config = dict(
    encoder_norm='layernorm_no_bias',
    decoder_attention=True,
    eps=1e-08,
    lr_schedule='linear',
    weight_decay=0.1,
)
Rows from block 7 of the encoder, named by matrix and row number. Each number is 128 + 24 x the weight over the matrix's rms, rounded and kept within 0 to 255. All counts start at 0. Numbers have three digits each.
# fc1: token-mixing MLP up (encoder.blocks.7.mixer.f.fc1.weight, 192x144), inputs 0-143
fc1.45:137129133134133141139119115128113129137145134120101126112156148099113133150097142119128120114161110140125120149123166095131116144145097140139104136141123107090143160123137152100118117103113142143106134125134139129125114130091137156112110139122152129130119100085162100143158098153105119149144137153144103124118165074165102146130114161169097103177084174135110112128113106079141138144164091131141108110189120114166104118179111090130187
fc1.46:112131119104146154149118109161120115125127116150110158108150137108105121156104144101151147106150103163134119134102146099146119146133110137117112123133132110119142152109133133105129142129110142161113131142134140119120115141107132160093109138121134096117155125095153113155157093164124129145148100134163089144114152077149092133138078148147105102161058143141127107168114095078146155147160096121175126163196106107183124083173131060113129
fc1.47:113123142115137141140137108135105123119145106144107118092159151128113136146093150069153169099142089158132136132110164095134094161132093157104112127129160130133150139099147144091132121128110136140104139136153127100128124122127118149099109136146145096117123131138140129133135106141113110130120107119147089129139169080146105149127123126116083120179105151145127122164118103105142134125144089124145134065143129112200125060134154107126149
fc1.48:118127124121125144132133110144109107129138123163098127122163145111109154144109164112146137111184097150115129136089149114178108146120084149107135117129121106116166160113161149115128141129119141161114145134133127113142140131100138127118113135150141111135144118111139095146148111166105105146129107159165087138157148117166134141124109166152109086150094163157148113143107105105183148130129096172116104133151097124169117098168137095136173
fc1.49:135134138110130151149117096154122101132178137133100146119150146098118126136117174092157138122148112159111130100116148086168126150139117138118125129151132097117149142096129137098133132149118145150124132150145129089132127134105126152094116160117150139138143128100149109136156113155111098138103125148146098131125161097155093137127131160152088095179069166142132099153116103089159153144159103120106163146171079131200078052164166099120122
fc1.50:143125130106127125128131123145127150125145106144099125109150156122120138138097154080152142101147094151127121126101144091157091160147110179133118112147144099105152132084140134119129131133130134158106127147142136135117126154086136157110117157126160108118134126115151099144155095158116143110118104158143081153129159078185129119103092162167090104172094157127159075154122111098161142143172094124094126148160086098192102082169165105121140
fc1.51:120126134126129138129129118145113136114163078151099148092137147097109147139102166075149120093167078154104137136118161095155099134146082154101132120150142116120136155105148120096149134157118152146096132133126138106136122166075137159108119143119129106141138137083190065139147068177095113135128098160157059149122167048196082138121110157174078097212040158138152094161115114092176143107174063140114133106204106096204099059183160090114134
fc1.52:113115130119131145141117112146119135139145121123128137115120123105138149123115138098134130115125103149136135117119129108135118145145114136104121139139135133116122147149140113104141141111126131134114113144150121106136132131105125166119125159128134090127124109104155101149151082152099110159121081135139103156139153060155071152127119150166117123154069126136125112162138118119138128112155109150128082136126123134149069092216191087072150
fc1.53:134136117114147127119104105131114126121142117126118150124122142131130145133126147105132154121128119132125131122117133116153114141138119145122119127125150152145147133109140133125115114132121117155112143139139142117154134126115125139146148157124152112124141117089146079146150116174112115134142101139144090136130172091156075153110120146144095096152082182157148134120110112109141147167143095104170147145101084151191099058166185125106107
fc1.54:119112130124119136136145107148123133143138095164115144099130154107105154153128152101130111116157100158116130114109135105133112143138102130126138148120144135115142135111136129127125137137130127128116128118112116128138121133116135147118115130123147128144125106121182103144161101155112113126147115156137084140141178078139068118116128159165098108154082160127115064135120110079131165161149081107158119118132099143198090068152116110160158
fc1.55:157118128119142132127113123133120123117159115147131130113127144107123138131106160109159159106135095134111120130116154107166136150130102137130134119147132110115160171135136140126145140134124132130120141148136118121136124127102135146121127165141135124156132121094150098138130095155117135159160117149131099132112152104163112142139095158160104094160078158147145106144105106108152144126149089149161153130146114101151104144178126097132159
fc1.56:132127132113134134133156134168091106127145134154110133115139160128116137110106153084150146106149098175130117129120154112165086150144085133106138115125128114127153142110152155133134146132113152150111134136145123094130154127115158139107120154123146093114153127118129102150140108164113107156133112167144079149148152097162103114117108167153109114170106156128117094184117109093154136117171086116157173141166107124202108045169150111102124
fc1.57:120131143133122135145135123147113145136172115159113141124136151119101141151123166110150145119165108145120119162154156117133119139155104141114131143145146135113125114107119128118116145132140125131123126118112116139123146135110133134124117126116127131136163136114138094119138095160119129117152113143136079143129162076155107138115095167184096116175060155140147111167120127111141183164151075132116106163194088064138133137176134072110108
fc1.58:124137131122127126121127107139120116128121121135119131112136128120121120124125132127128131128130116128129119131132128131126127125122118121119117131127130136126129122116109115114123134124124141129113124126116120108120133140106135135110108127130128107125157115103163080137147068154109121136134092160155051144130150069174097122125100153159076093172066147133140104161103101092159145131146075136101139124144103093168108096160133101131125
fc1.59:116118127116116137150128105137122128109148103151101157115141144108107138128114159114141126117157103154101111141134147096150121127129109162105130091137157121101142144099147138094140095137100145149125132130134137103113125140095131150107137135124146111119134159123136107140139096147116141130115103128147083130135144099162074119103121175162083098177084134142127113143120091109179170111145086122132123136160098115180078067167170076107144
fc1.60:138119116121138115137149119140117148103136121166129138113149126110113127144111151115181113100155121148145124118097145098154105154145100160113106128156151107112153159103145117096110130118123155134100137153141125121140136122099134148112101135156147136136147136108128122146162081134118126135143116142150063155152173097139090126115105165160091111175103154138135118139110094097160159104149100135141116132177108101150113120178147101113135
fc1.61:137130125101125127127124110144125142126132101137095122120149150115127150108109128101131140113156123148106111151115155114161140153147109161117116134140155130133154136115140136125124137132137151159127146130129127111116138133089152147119128124135129120125157148121157122139137095142110125142147133158138094148128149094141117120142108163158087096177091135111117084148114128109146137119153065102152117118187113118176121074152161121135136
fc1.62:115108148140138145138141123136101105114160133161110136105146144118118154144108160109145146105154101147124126127109154113149099140154107166120131137139125117111148150099146158111125129130143147130110161127147118106124142167085143161098131156126169125133145119102158081151155091163109133134125103142147087162130160081157094137128111161161093106163078157130148085169140120084140163166158083123183131149166095116188106107189137072104144
fc1.63:114111125135146123127145114135129131117135110163110130110142139122126124142110167102140149117159121145129107144107156105157106137143087167117119128116154106104160138106143153096130123107139149152098130145146143112126152138101153163110133153141135095146146116108152106157149092165117112141149085137140088141138168073168088139139082161165094094157077159147139106157101125089157160152174086117114159126172114095161076101180151107128112
fc1.64:118119140110137130136129108130118129104141109133111144114144155108134139141114158103146150105154091160126122120117149106137090140148109162147103106141123099115150140098143147107139134116120146132101133142124140130116142122102155159117109140132144096122147097124149109147160101169119103137140088149150081147135147072169097144130105158161094111169059143135157109134080097087163154158164092106130090178175101113173093080175146110138124
fc1.65:157128122148151126132135127146129099138143117136132151115144152132122115147137142108144145126137124130129107134130137109125124130137114129145142134132131122125126134128128140128130154143119133152115139127123130136136113131111148157097095153148132108127130119093177105145163103146098109128143094165155097158142131079152092141138087162164097098167066144142146120122099135095138145139134053122158128139151124109155093053154188130113127
fc1.66:120113113128130119117152131135134160122144119139122130095116149122098130139123138097134147124120094147140134123136144109133122139134106146123141113122128117106140145118139122120137134115133129136122134137137128109135135123096126156110110127136138105135131100093154100166151079170122121142141090146155076157118156071158110161164134177158083083144079155148158137125113125102154136137177112142096106110136085095194145098149120105151119
fc1.67:154119139124125138139122118135115107119153116142090133102142144101147148147111154112144104098159113144124132156135163100128114143148119153122116127129136099114154137118127140093130153099117149148083136158134138113132142126105129162088094162132140107116146120092140096134143121153109129126127083147133091144150154103156114110128095149184101096164093147140173097198119105087147160131154086087170083084164139112146088136201146110143112
fc1.68:119133123110113133142139132130105114113152124144117144126150155124114144134130141095143154110135111130118132120118137097163122148138100141094152099130162125097158121089152154100134158132118134149119147131140110095152119138109134164104108144133151093128139119105150091163144098166097130138142115173153085154126163080159082132119110146164109113180089155117150098148126113074143161147167093104138129160168119099166122065154147100104119
fc1.69:136127153119122126129135108152129160131147120147116147104132138118126136160096171083163145106158094157108125124114148106161095150151087153104128120144140134106151148092145141107132138131120155135101139141129141089136114157100138152111127136141135104140123134099164091150146085168102130167133113153157072151122148083162078144142120148166079098172079165144127105156129108100157162118148070131112179101175102092173105092171150086115125
fc1.70:128142144120134141129140119143105122114138123164122148103144135119101134128105151100146137111154113162123129140109164119156107160143103153141131121148153131121145142113148148081119142130110149150104144131160127118119143123071151167093122154128150107141159104106161102149140095144104120158142098159144098147130137075157106152122084151177106129179119158131137108195132099086150173170167072105113164139153146149161058073178151111151121
fc1.71:133120139107126132121111114153131133134155121149097118102154146122123138146116166104140123106144095140117124153119145118138106144135100150117108149153153112110132135094132145104112170155131146141098126125121133109125169159128140144110112140131129127129180140126153120145125103144101111122147121155159100138124144098142100117141131156155100112154085148148147101205151124105178149136152102135120113175203101139210121098185149105130152
fc1.72:147141137105119146144134103133117134122140109158125155129137154114100144133096159117162158112152113138118121128106149100133102164143134149109121135123128130124140161126148129079134149123126153120109139147152114104115141131112134148125116158149158122128156116109146109148154096151118116144153101170146080152122139081139086120136089167156069103168091155143137092158113116097151150112153098111184075105160104107172129128173144091147149
fc1.73:126130140103121127138135116147120127110143154129108140121133151127112133146126142102144148119170099132126131149126157099157106131155110160123128130148140088090144148102134135119133137096119143136109129143157132108140131119095128155095134168136144125117165133109161093143143106171094130155129075156160085145137153085170115129117096143173110119162064145153157072163118109099166168138168101136112143125170112104164104088156163114144157
fc1.74:157148121112139152137123115143124148121159108141121175110148148131122143113107153084148140117147094154122113129120149113153121146151098148115125132143132119138135161102135153114098141137124137143115134127147143124117134133098150146107135146121162118107166104102144115155145107159120134110152124149140102135136160078175110124115116160153094111162069125145147112153107102092150158154142082132138145140145128130162098116192149076122137
fc1.75:135124129107135144150124110143097089117162103155113148100154162133132140126117162103140118112152091147101137139131149107169106135146107145121139121133157121123150157114134131096143116123113151132111125134126140099125138144098142168120109149139133115152149118111170097136157087156108129150133101153141088137139151083155083133133113160164094109173076153140154127156134112095149151119168075135162165135169075105183118086185156090102107
fc1.76:128152149110122125131137098131135133124149125151105151121144145101111144131113156106132121104137111160100119145115147094140112128138107150116126099143141114108110139092139136105126137135122145135092138144124126122114114129113134150111121134129134115121128121109163094137138114142113132142116095151134078136146156102157112132116112142119111107178098155154128106172144120080148154142166096118163114116145086146193093114200183110108153
fc1.77:128137139114118154151119108135127156127152119139111143121157125111129151163117141113145118118160097157123119128115144105147112151133110136116111128124130116106142132118148147118129160133137131156127127130141131103132150121086138143091108122117118112120150142108159106134143104164125127133130100124150102134135154110148070128136102166173083108165093159147121097176127104098142156129148097110155104121167130121174082064195176089081155
fc1.78:119129161132107128150105080112112122119131115137103146137153147125131152157119142110129137098121116142134150143127141117120109147136125139108130139140138138112118142121145135103138133121128154126100136138134121112136145129108145158093123154116126122131147132110139114154147113190127113127134107138150114147134145105154094107135097151145110097173097146146143112138107114103119131133142093153136138141150091101194113104193159099101156
fc1.79:132128134106116143139134104146118136116139109130094152121141134109112139117100135109132146131164103139122127114108130100131110128144122160137122105122135122112130127123131153107126130120114132124124137126143129130118112116107127144109116147131134120123136112107134084137146118163103105137114100132142085137131155087146103143122102152169091107175096152153167133133088101105166170153155107117120130136175092129163112090156163114144135
fc1.80:170131124118123123141143103136126144125153128130105126117146139130113136156124158120143121114131107140119126129104139121143100128132099138097097114114139126111140154110143147112130134130119143134114138128129141118118126130096124148121136140109135097107129134103162085131150107157100136145121109142143108145133160092161136152118093143166097131172095166140133082155108117097144168157151101117137099119168113094187151085146156124154131
fc1.81:148139144115140110136121101145107134108144111133101150110139154110127147128095166065136140090170096156136136123109162093158079156151091163138129108133145117100133155097146139108139133126108144137107135129134134123138124135105134147101118144130133114140142123099178071141156071181101119142137074167156058145137163060183090154124083165168065107195048172127145111173119134088159132130169076133123140081151098092194108070179157090124144
fc1.82:152121121128124122140135120132135147135123113139113118128152143119118131156102163111148137097143111161122097140090144106153126157136115171128112121123150124111174138099151154121107141123126133137087141141144140095102148121096149150088117147136148115122158127114146103166155080189102124129140099129137083177130149094165086151114101150158096102175084149139141093162121103102139141150177086135126172123191100066153118118169141090112112
fc1.83:162121129131137148148125106124117140114149132143114142107131138123122134112117158111150137131150103139131131122117145087142111162159092150110119100134158111101144148104137143099140128123122147126091142120140141115121144130076132167084095147105140106141167125096167093146166092201106102128147110150182085143119132079172099154140115166173115110174066154138126085200141117097158142146143082134130159088140142146191134067118133119145133
fc1.84:145148136100118124133139108129122119138147124142093144118135136122109133142097137103138142111151101139118130130128147111142107141134104160133112096154156117124151131076138149099123146108095147134120149126134105123118133148084137164094124169130145108146162127130153071144149073167087137150117101143121072128137165094148088165148104163142075091153089162162144104168115111100149164137143092125126099125113077125211154066130122111147189
fc1.85:121132116102121135140138133156130159124137117136116156119133136115123132155117150075132159121136100138106118135114157122144106151144113134136128111125123112116133136105116123111135121122101155149092143146146140123118129142114124153099115148124137106122149130116141094130145083158117117134134109118151093147149137082122084128129105148176123104158072157153145097131115113081156148115149101152159096131151094138194097104164100069126163
fc1.86:133136134128126128154151111133116159118136105145114129121157157112109140141117134135122143121137113133123118132128131115138128135128100139124143123126136121119133116124139127124118111118110149141110123141144127104125124133110132142104123140110140141147141106081146103142160087156118117163141082153136114149137149095152083142117092152150083087177077169143148105163114108082155149155151060089130130096176152138133093094164151093095114
fc1.87:115111147145132117131147128135107117120144125157119128114138152114120142136124150117148143108133105136133155131128154131151120139123096139129123127130159112101172135108139117106157131144125135145114149141147135106141142141112165167125117145136135105130121139100143130153137081159114109127134104159145085155132138088163115130122103149142098126171084158140145090165118108092152167146169039066185063108164129094137113119175127069119172
fc1.88:154132144125134128131122114166125122123145110148120143093126152129109144119090128083164145110143093146113109132097137086168090145148099175103094151116150107097159150111156155117125161121118131146106136137125136120110159109107133153109119143123140111122173088105168097127139109146127118141161078158130096134125158081156080128169089164157100097175073137151153095185098111113161148139171069117169131138160103102168139114161153096100121
fc1.89:113113131119125139130131105152111146109166119162108147096142146106116144124112175080142143088151098168116132120114155086150099143149090161115140105135135119098141134095140154108132120124118133148092124131124129112140114153098138149096112148123140124139142126095175079142148063174103129141129096162155056152121166045174101143125096164167080084190044152129142087159116116079152134113162082107255087106169100112193097078177137088124133
fc1.90:124124135125132125136139123133101129113134111140116147114137136120100129123096138091137139118144116150113131100100143103146113146153108150126124096115119111117140154114140142119139112106096132132108139131138133121140124124103121142107126138129138117127138120094157100144144094159111111142122105143147075149136137062148106132108105163157097088141077159134116084146120111090146143112135098141121156124167118093136098132196125085132117
fc1.91:100126146112107121119114108117126119118149112151138137117136129110125146134117139099127129093133119152113120135127154102143119137139095139133109109139142124120161146116140134121122142135107141156126147135147137131144155148112138151105131146137146119149137129112161095163177101159116125143146115140153102143140153103152108147134115166168119092177104170158139098161109111090152167143135074132135151115187116121163097090187172112153145
fc1.92:123119125109121122121145114142107139113152108149109142105135126104112156125104149097119137121151105145116122123105143079144113141134114140122126127127120121114118148100135148116138124127116141139113130142132121117122145150097149145107119142130156130131141116111148101137142090154105102117096088139145075126131136084136125146119098144147103121178104142125130100170117089095187169138121077134144126139155092113186127065164164099110124
fc1.93:150126121121130134128126132127121142109120113149126145101128143112133139144108140123135133118118087152136114140121141108128105138124095147121125131130129133116137124119135137118131141129118136134103124132139132114118130141123148144118119120122137112113134134133158111131139104159100109138130123148143112151142149086148101131154125173165099104159082161154154101169102131109150157168161089109124137107170080096184130081168161086112149
fc1.94:130129137125132143161140109145135137124129119143139149119144136120133132123094127098135132116144117151128117147107136085138098137120101157121116117120132112088141150097130130095136154111126150153116144136143137129136132143119114161130112140127127120129139125099141086133143112159100109143127095164155094147139171089191083126132120164165075090182101164139151103169121122104152148132155077111200137133150119126199091079167163129127135
fc1.95:126122139111146142129129104169135152115127094136113147095146159117127138148103143097139119100141108153129120146114155112155116138150102149117117109113121119112153151104139141103118140133127151153140135142155126111109149131101138154087121184144144099115144127083138107161147099162101147134134099142145088144132148094165113133128127175194076086181099155137155127177141120085157149138158102134139149110158115136191128091170163093135129
fc1.96:114128134129144127120138119149111133128139108148107155093137155108111160161100150098149125116150094137102124129116168086151104134142096153118119136122126112106135147114126150105144138108113158138095139144137121131142160135119132165109120142146142095121147119133159084136140091164105103151136109161141086142134143088161094141137116159165112104176086162120126097168119103078161156113158088131146170154166083113182102087169147084110140
fc1.97:098105138109136131134134117124145174117154122138122153101137138118097135136123138099146145111156109147115097126117167121152108153149115134124102112149126110113150174122145138103131139122112137144110127133134140104130121147108139150105115153131146112131146132104152129144157100153104108127146114147150089157145146107152097121123097157153095098183076157130145090137124137116156138150188097067192092151161101138183132072184175111089100
fc1.98:144130148131117142151139106133110127121155122157111139112156156112105131130101155104139134106171099140120111122091149106146116154156105137119117117128140102103138140091142141105146138119108131131107118131133131130135130142102146136115142140137142118128136115093136098131142097160134118145139119131149090147130140104172124181123101128148098122172086152150177121133126124105123118144172087132149150133147100108147108098190167061114198
fc1.99:125124155142136126141124123141140156135127119173123150118145146116135163150102146098146141107154100141106124160122145092153115158144102136128143127153132105135144140105129130118137155125112149133113147142128139108113141136083137146110137150118138128114125117120152105160147103165124129128137113154158114143122130096167120124133108162159107098162105155143131077160133102087149158125148099115162076139143099148210127082127155140117113
fc1.100:074110142120132135150131115149116118127150117147133146119152140132114112118107134096141140110132087145124124131112141083129100160148082147119119114157144102117149125110122137125130151116102140133110130140150146094120148145112139142097113157131142107126160109090142098129144102157117121143154095149149108141136154084144103125139103157182101117156094151140144095181105099098187151124141061114182117135195111070153121118183133108141149
fc1.101:126140134117125130133129103135134159094135103141119149120167143109115140120117165111139145123152122158117107126141133102140092147140092145108123106147142136124142146091143167102110119129121129136113145149141138112124127139104147155086113139137167124117156129088154093138161097170114120133149100124164079135137157097154080128142100172161083099168063167129148133166131102083153154137148090119136133111166104107169125088170132093132134
fc1.102:128128129107131137122137113142115125116138112130119144114129129123109125146109140094152134115148094174116132138107148101159105136124083162134130114126138114107141137111157130091138159129122141140101125122137139114118159136113162138115133136125145138107150126124165117127127104147112113129151099146159100134128135103130106129150111155143098131168096131121121102195127101101153154143145065098150084151136133142224081068146137096117141
fc1.103:133118117108120122134138112143135127100132102130104147128174157113112117124104135097149141130156120164128145125107137098134125151139121148106134126146143114116134137090147136129126148120133133142125122118130133126137155142107137134109117133123155125140158116096145094126131087166107125138123105142139098137129146105140087131124096163152101091137078154147126095187115103107133136131156089147131107125158122098151106131175086064158180
fc1.104:095108131118129133147131111156101120108140095147102149103148144113109129138097157090140139104164098155131134138106154087163097141121083158099120112137159116109150155097144145103134140123108142150115148142137129126138130142101146169100133158127153105136147102105164087139153068175099115126140087153158063151131161048180080128130087178180076103210054161140138090154091105089171147118158063113179098122184116116229118084196157100143142
fc1.105:156140136116146139134119094137110149127136101139115138109164158109125140149104147111139117096150103155115134170101142102155074120123111161125128139151170126098151143096120131116140162102102136142114137148134116108129142127093151166115125137136123102105152102105134108152145099153101099130123088152140109169156164089164105114119110156137105133179104164152127115162117120071152167146162092124140138119142099154184090072159153115125122
fc1.106:122108114106125138147130106144118115128146124143117175097133145113139139155106156084128143122174100137137144149121159121141075160160098154094112140119151109110123150116146134128114137128099139155098144153151148118134135131116128158108123143138154104125145125088151107145157099136110122138125123154145074155159153080165109130117126164143079105183095152143151106135130114111152156146159077112118152132137086127204148112143136095129134
fc1.107:119135128120118126129115124153115113112157108162118149106125128113138139129098151088156150097158100157130130128123134099136094156123102140114112111140148115112145158100128135123108122127104150125104154153146116113126108120090123156112122136152148121142129119104148086133129095164107131139125127140131089145141145096154107137096117160155107117170100148141133116159116103106169161127150079118152146104180101074148104096167119092108105
fc1.108:102104116129152141145143121119105105146170125153113151115151175115140136134108156097108123093155110150118130128112134106150099147135102127134129129129134115127144149106130137123129148128105154138096149155149146092122157137106133130097128148152168097122149145096151126154138109173100106142124093144146105166140150068145103130119124153159085097147091178166128114136118123084125145156169091104158105105140108112184110112173145079109157
fc1.109:145122141124140155162126094139119116115130121138131131108134137121120125130123135096133142128159094127129126128114164113138103146137113157123136111139142109116145161102141158081144138113104140135101131119127121111132137148104142153095112140119148102116130123096152093161143095171091118126101096139146098140130175093160090128131132163175095097164094140145156101165139120113162147117134095115175122083127136153192128093161134113138126
fc1.110:160128134125139137134126117132133141127136119141100121127148137128149164130107147130122126123168111135121142139106135112122118145156114142111119122133152139117155140116136119114142135121100126142103129143137123130142136140109132145110120144134134113133155125117138097129139092136111139138156114138119078146125137102150127144121108164151094130178077138131147114151126123095145142125140081131145133151125083169181042110210141097123120
fc1.111:129124137107114143141137118156135129115138127155101147097144147122113148152114160088153141112154112167111121173127141085166112135154106165115122120140157107119128148091150161124139121103094147146115139135149128119138142124103157171100139162141151097144153132112137109143127096151115114175124110151166106143148134086149098139102119167171122139146100148150123102137117105084155180180153088124099174169178101113160101117168139114140141
fc1.112:127128148110134143137134100154123124115147108137110146099159147108136145115086170083134134111166088167127130125108125100179108138140091151119146140138146122110146155096120130088136154122115129144109130130132131078132156130118126139111113132128119100138159107093147089138149102144127133151144081149144078137139146087149111135150129156150090104165077138142159113178117101119168142123181081068201049106144101156180099075167146088139171
fc1.113:151140142134136134146136114143105132120129099146106174115149154126108158149092178105154135112163091147108140149108151102161102145142088155103137122129163117111154144116136138087139140129116139158102144152136138114143137139107152145115122168121157111163153129106162097143162080168106117141140101158162080146136160078165081155120095160167088094185076152132132104172119112091161154138170095109194106111171121103178105107176150086120155
fc1.114:137124149138126141144141133168140166121144114164101132106149149113119150142127149118140136109151104142126119145125142120137122137139119145128125134141154106112146147121148151120111128134112129145118116137142141122121134144127145139114127131150150135109138134124156122139138113156110119127107111150135110128135148102167113110094101156163090108167089172149137096176122101104171159146178082096163133136201102111177124091169169118134179
fc1.115:143126134114117127132116095125115141112146121142102137099142126110119136160120186113145139109165088129110121145117162110157121152170125162117117126139148118117162145113150154090126142134119148152102110147147129118135135146109146149109120143136158106121134127085148118160159100169118118135130101136141097173152146078167131127141116142152102107176105164140133091166120123082136157164174113135118111068165138118189118081157149112147129
fc1.116:134125132126122111117132121120105129141149114141119143110137129114119129148111172115128137117158123158117118161148162118129107138115101148116104130143143121135125124097116125132142135138117147139093106127117128133146143145116140142086106129118161131138157137136165096139153118176117150147137119177166081137147164114165125151122103170170106101170098155140140107185119106109167144130151071117124099105159144089149097111190161087109121
fc1.117:142148128117105112118127107147124136129171127132093132102147146126120170120100150086141136098156095153128129124114164096156099135143098148096116116127138120104137165106129134109130140120123150131118129124146120123133132149112122159112105143132139119126143134095156085146155077174102129138142101160140064162116166081159100135134112162148089106182061157137144100151114109081136148132167082120152133141171097120208095042152156112137126
fc1.118:138131136112113135114136113132093141119161107157120150124157146086112149136117164108149153107150098156120131124114163106160123156152110170119147113154135103115131129087136120088126126127111136134104127142128133096133133132100134154106118140120151106127150128099166096161148104170126115144133113146154077141146153071166065122125109154180093100175076156160154105173113099101161149108154078129108117110167100111191129099184148092136133
fc1.119:114114126121125141145128101138127172103156105159107152104139124111116158137112141113160153106161106151111108100117151106165113152132108161118126105142133128109141144110148140131137134112117158129108133127120138110117111123115137153113128138142130122117151113090144104126139098132120146132121111131124092165140161102148125141106101175172087107170094161139129104113098093126161165148157100097177091144167119123152050082193169093109185
fc1.120:156129136121131127139126104150117128126136137148113147135158154097147151125108132078142126088161115136112130153116162119155101146147109135118117113123170110121151145112144146108125141128111136153105129137125141120128138155104130154097119122122153130122141136115156086145137124169110092132114107127140081139141173093158093124115126148172113119137061143169157123161094104104164151127157086143148126125166118104153063110184144109150128
fc1.121:126121131113113136122123116131151151115147111154091133126136129108132140132130158094132125113150110140126131140114156116150078130137103147114121131133169104105146139119145137097124117124104146144081140151141141116140130139101149158102119124107136084149129127104147131146149090156099120147113103147146113157132142093152105147096127148163099097158083158149145103121145122077126135141137096130122125174167062098186115070172121083135163
fc1.122:140122135125140134124126110154110123115141106144107133106144139130109141134105143098135131120151104149122129125095135106139106145140106167133132100126134108104134142136143157124144116121110137143107135145142152130152131132089126135103124161152149141144135115105131110135149101164131135152123096138129088143139153096175109153122101140145084112176088154160170149166124114083156149156183108134183143152172126132188121122186184129115120
fc1.123:152121115112126127132129115125108136125157104143118129118137150116107135162121156093138150116151110153129150144115158114162097138147120131123137129126133123117132128112161137099148137109112158144118139138141125115156142150121140148112106143139129122140138119097153098146163090137122134138125100145143109159159172110135098125139113148153092101176088163157130117151120105107154145147148073111178129135180130089170142094152135106160185
fc1.124:127105131125114137135131112146104143120141108156101154089143149112120155150098171079132127103164088149127138145092153080155082129150099150113137127134141138106136131094137143103156144131111137146088157116143124117136129149111130149104131129129138095142147130091172079143152075171113125141137097163161051157118157054186072150122092162165081090194052152137151108164138120083152146124167076124137128101166100105185096073169151091124151
fc1.125:104120128120138161156116112156131149108143114147128146120138133107121140143091161106139165134162104140134124150105142092141105160154089139091139118143148113127129162112142138101147138126103160138089140149152124109156132137116150133098112136152151106120141123108157097159146102156111110112130119158126084142138128091130126158152135172151077110132085132142154123158125102074168162135132094130158113150169082106185092110179140086116134
fc1.126:145131130126139120123111099142107111099140093141116151109151160138121144146101151098138155101154099146135132140110150108153118148144101153113135125142152119106159160108133137110117136128112150130113148147129126107116139155125152146119117135128129111130146127132160116139149110140115116120162124143146118147130126081140096124160124146158128120141080118128121114158117124112141138129152083103151114112170146137161105098185177080078127
fc1.127:133125137127131128142130118135107123148144116142107149113158146139114138142113147111137122123145099144127124138104143125142112126122103154123120125143152114119138148132148114110124154139123148128129140147124121108123125134103115146112132152123142113114155134098150104151163101161116119128154112164139058121121167079176100146098090154152095092145075163153149098127079111114153139128155091114164143124156068113194134086118115098139155
fc1.128:133133141133130148139138122148133139123154133143133149126149146129133140132125153120149143133155129145133134130139151122144134147143122148135134126139146134136142143133135146137130126146145136143139139138133144140136129147133144156122139149134146123141136135131160122153153115157131131136133118169167091152142159098175118142120113176176101101199088153154153116160122127101162156141176097119152140147165108115167125101168151109130147
fc1.129:122127142116121116128126121150118142120157114138109148103138132116111119144117161081155148124160083154121129149122158090153112141149091156119142116141155103108164148097156146114148124137123142140106129150136124126143134118122129135102123171142143122147125122114128125131156132149120122162107111123109111136132158119144132141116139127112093114142092151131149139131113118100116134130141063120186121097145130121163083072175183090099150
fc1.130:154135128119133136133142122151091108142144122145103152112135128106098123135096162107162119112157100144132115133101143114155080125148081157144120126124138114124126135105136145105130139124091139137091130140142159111123130142109126152098098131132141120122123114080143077144157109164121122132140108133144089141140172090164128132125115140156110112158086132147145116141129136086154149128152113167139092115155128122171110097178180128137114
fc1.131:133130136120117117134131133150124125116146092138112136097150154105134155126100162115149155122172096167141147126108139117159108153141115158095108119153151120113137148119161138104130129123119130142126123146134138116125124130105133171109101139116130108137137114113140099150136107147114118126137125154148096129135152088162097130114119174159080072182106174134117098125113124113152143142159080110189118136140088100205148064155169113106101
fc1.132:100121128103127142151125101147106095125142108131100163110168144113134133157124162098147140117148118140112117125139154128156113153122126162138132115115141134144138120119148127128148132133121139141114134134136151113128155153112137138118116153150131106148136115104160088147131110148113124142132125162153098142125159077172102156110091170193124108189098172160146078141128120106166170156145093079155106184191087077135110143183165116108113
fc1.133:134120126118132127136127120148110131127143118150112129106137124106122142130131146100133136106130094132129150135106139104137142155135108157126106112127150098128147145121138131085118126112115129136116134148142134128119137127092119155124126141128142112116149123094144104148168118154121128120144088146146099128145177113171113127127096148161087115163100152134144113166120120107152138110150091118152127201197040042167164129136124106137137
fc1.134:136133125110125133118127110129128140113149115164106157097144137107117138135105169092142145108159099151114146119103151106148105143131115152117137133157150110119151146094127116114146150137122130158114133115117121114124150136120138144126131143133149100141130112109135099138134091151112119150123094161164089133128152112147105137141117169167116084146094161145149107148106101111171137136141092116145149125161113079154130079142157112107096
fc1.135:125109136129145137121139121157114106113161103144101141105156127106147128152107152109152152105144111142129135173113133096149090142123110157099129144146145111094147145117121134125145145125117153135101124135125116105119117137087132158112126171146155111116154104088141083142157086156104146134147113155155088143149153079149128140107080146164094104189108143126129093149122102084136139132160108147115141152152104123177076012158192166135138
fc1.136:145126129115135138153133109139120119119129111171116169092156155106123142137097157113178162117159111153111120157103170117180122191172109166129121113138174118108161157107154150096113145129130161171119155151161141115141133115089134158093113141122147096115169129098175101167170099176105107140136088173169080183160185058182099138118109181201099097195073177155157075179114100071170169152183080112154128126183086087193101092185144064119125
fc1.137:155138131111119150132145124153116113127151117143115143133144136128116145122108156125141146116139108147113115115130152111174118153148121137097123122157146100126143134113145147127133141125116153123101142151149135107137132150121127170096123165148154087121154151113161085134160093176113130129127097153140088128128164094158110132114094144160114109167070137146149099174114110092155158148165074106152108118181116086165099078160155092140143
fc1.138:147120127119137129119128126130095126136130102155118150094144147098108129145095165090147133096159121143116119146123160126150107144142100129121129136119118110125138116114135134122127151126114123132115134131137131115130156133093112133120127119125135116137164139098135117142151104140107129132137110125112090132128133096114099136130124164148082097149090159130128115143105146131149125132147079122145129155129062169204054034188174116093096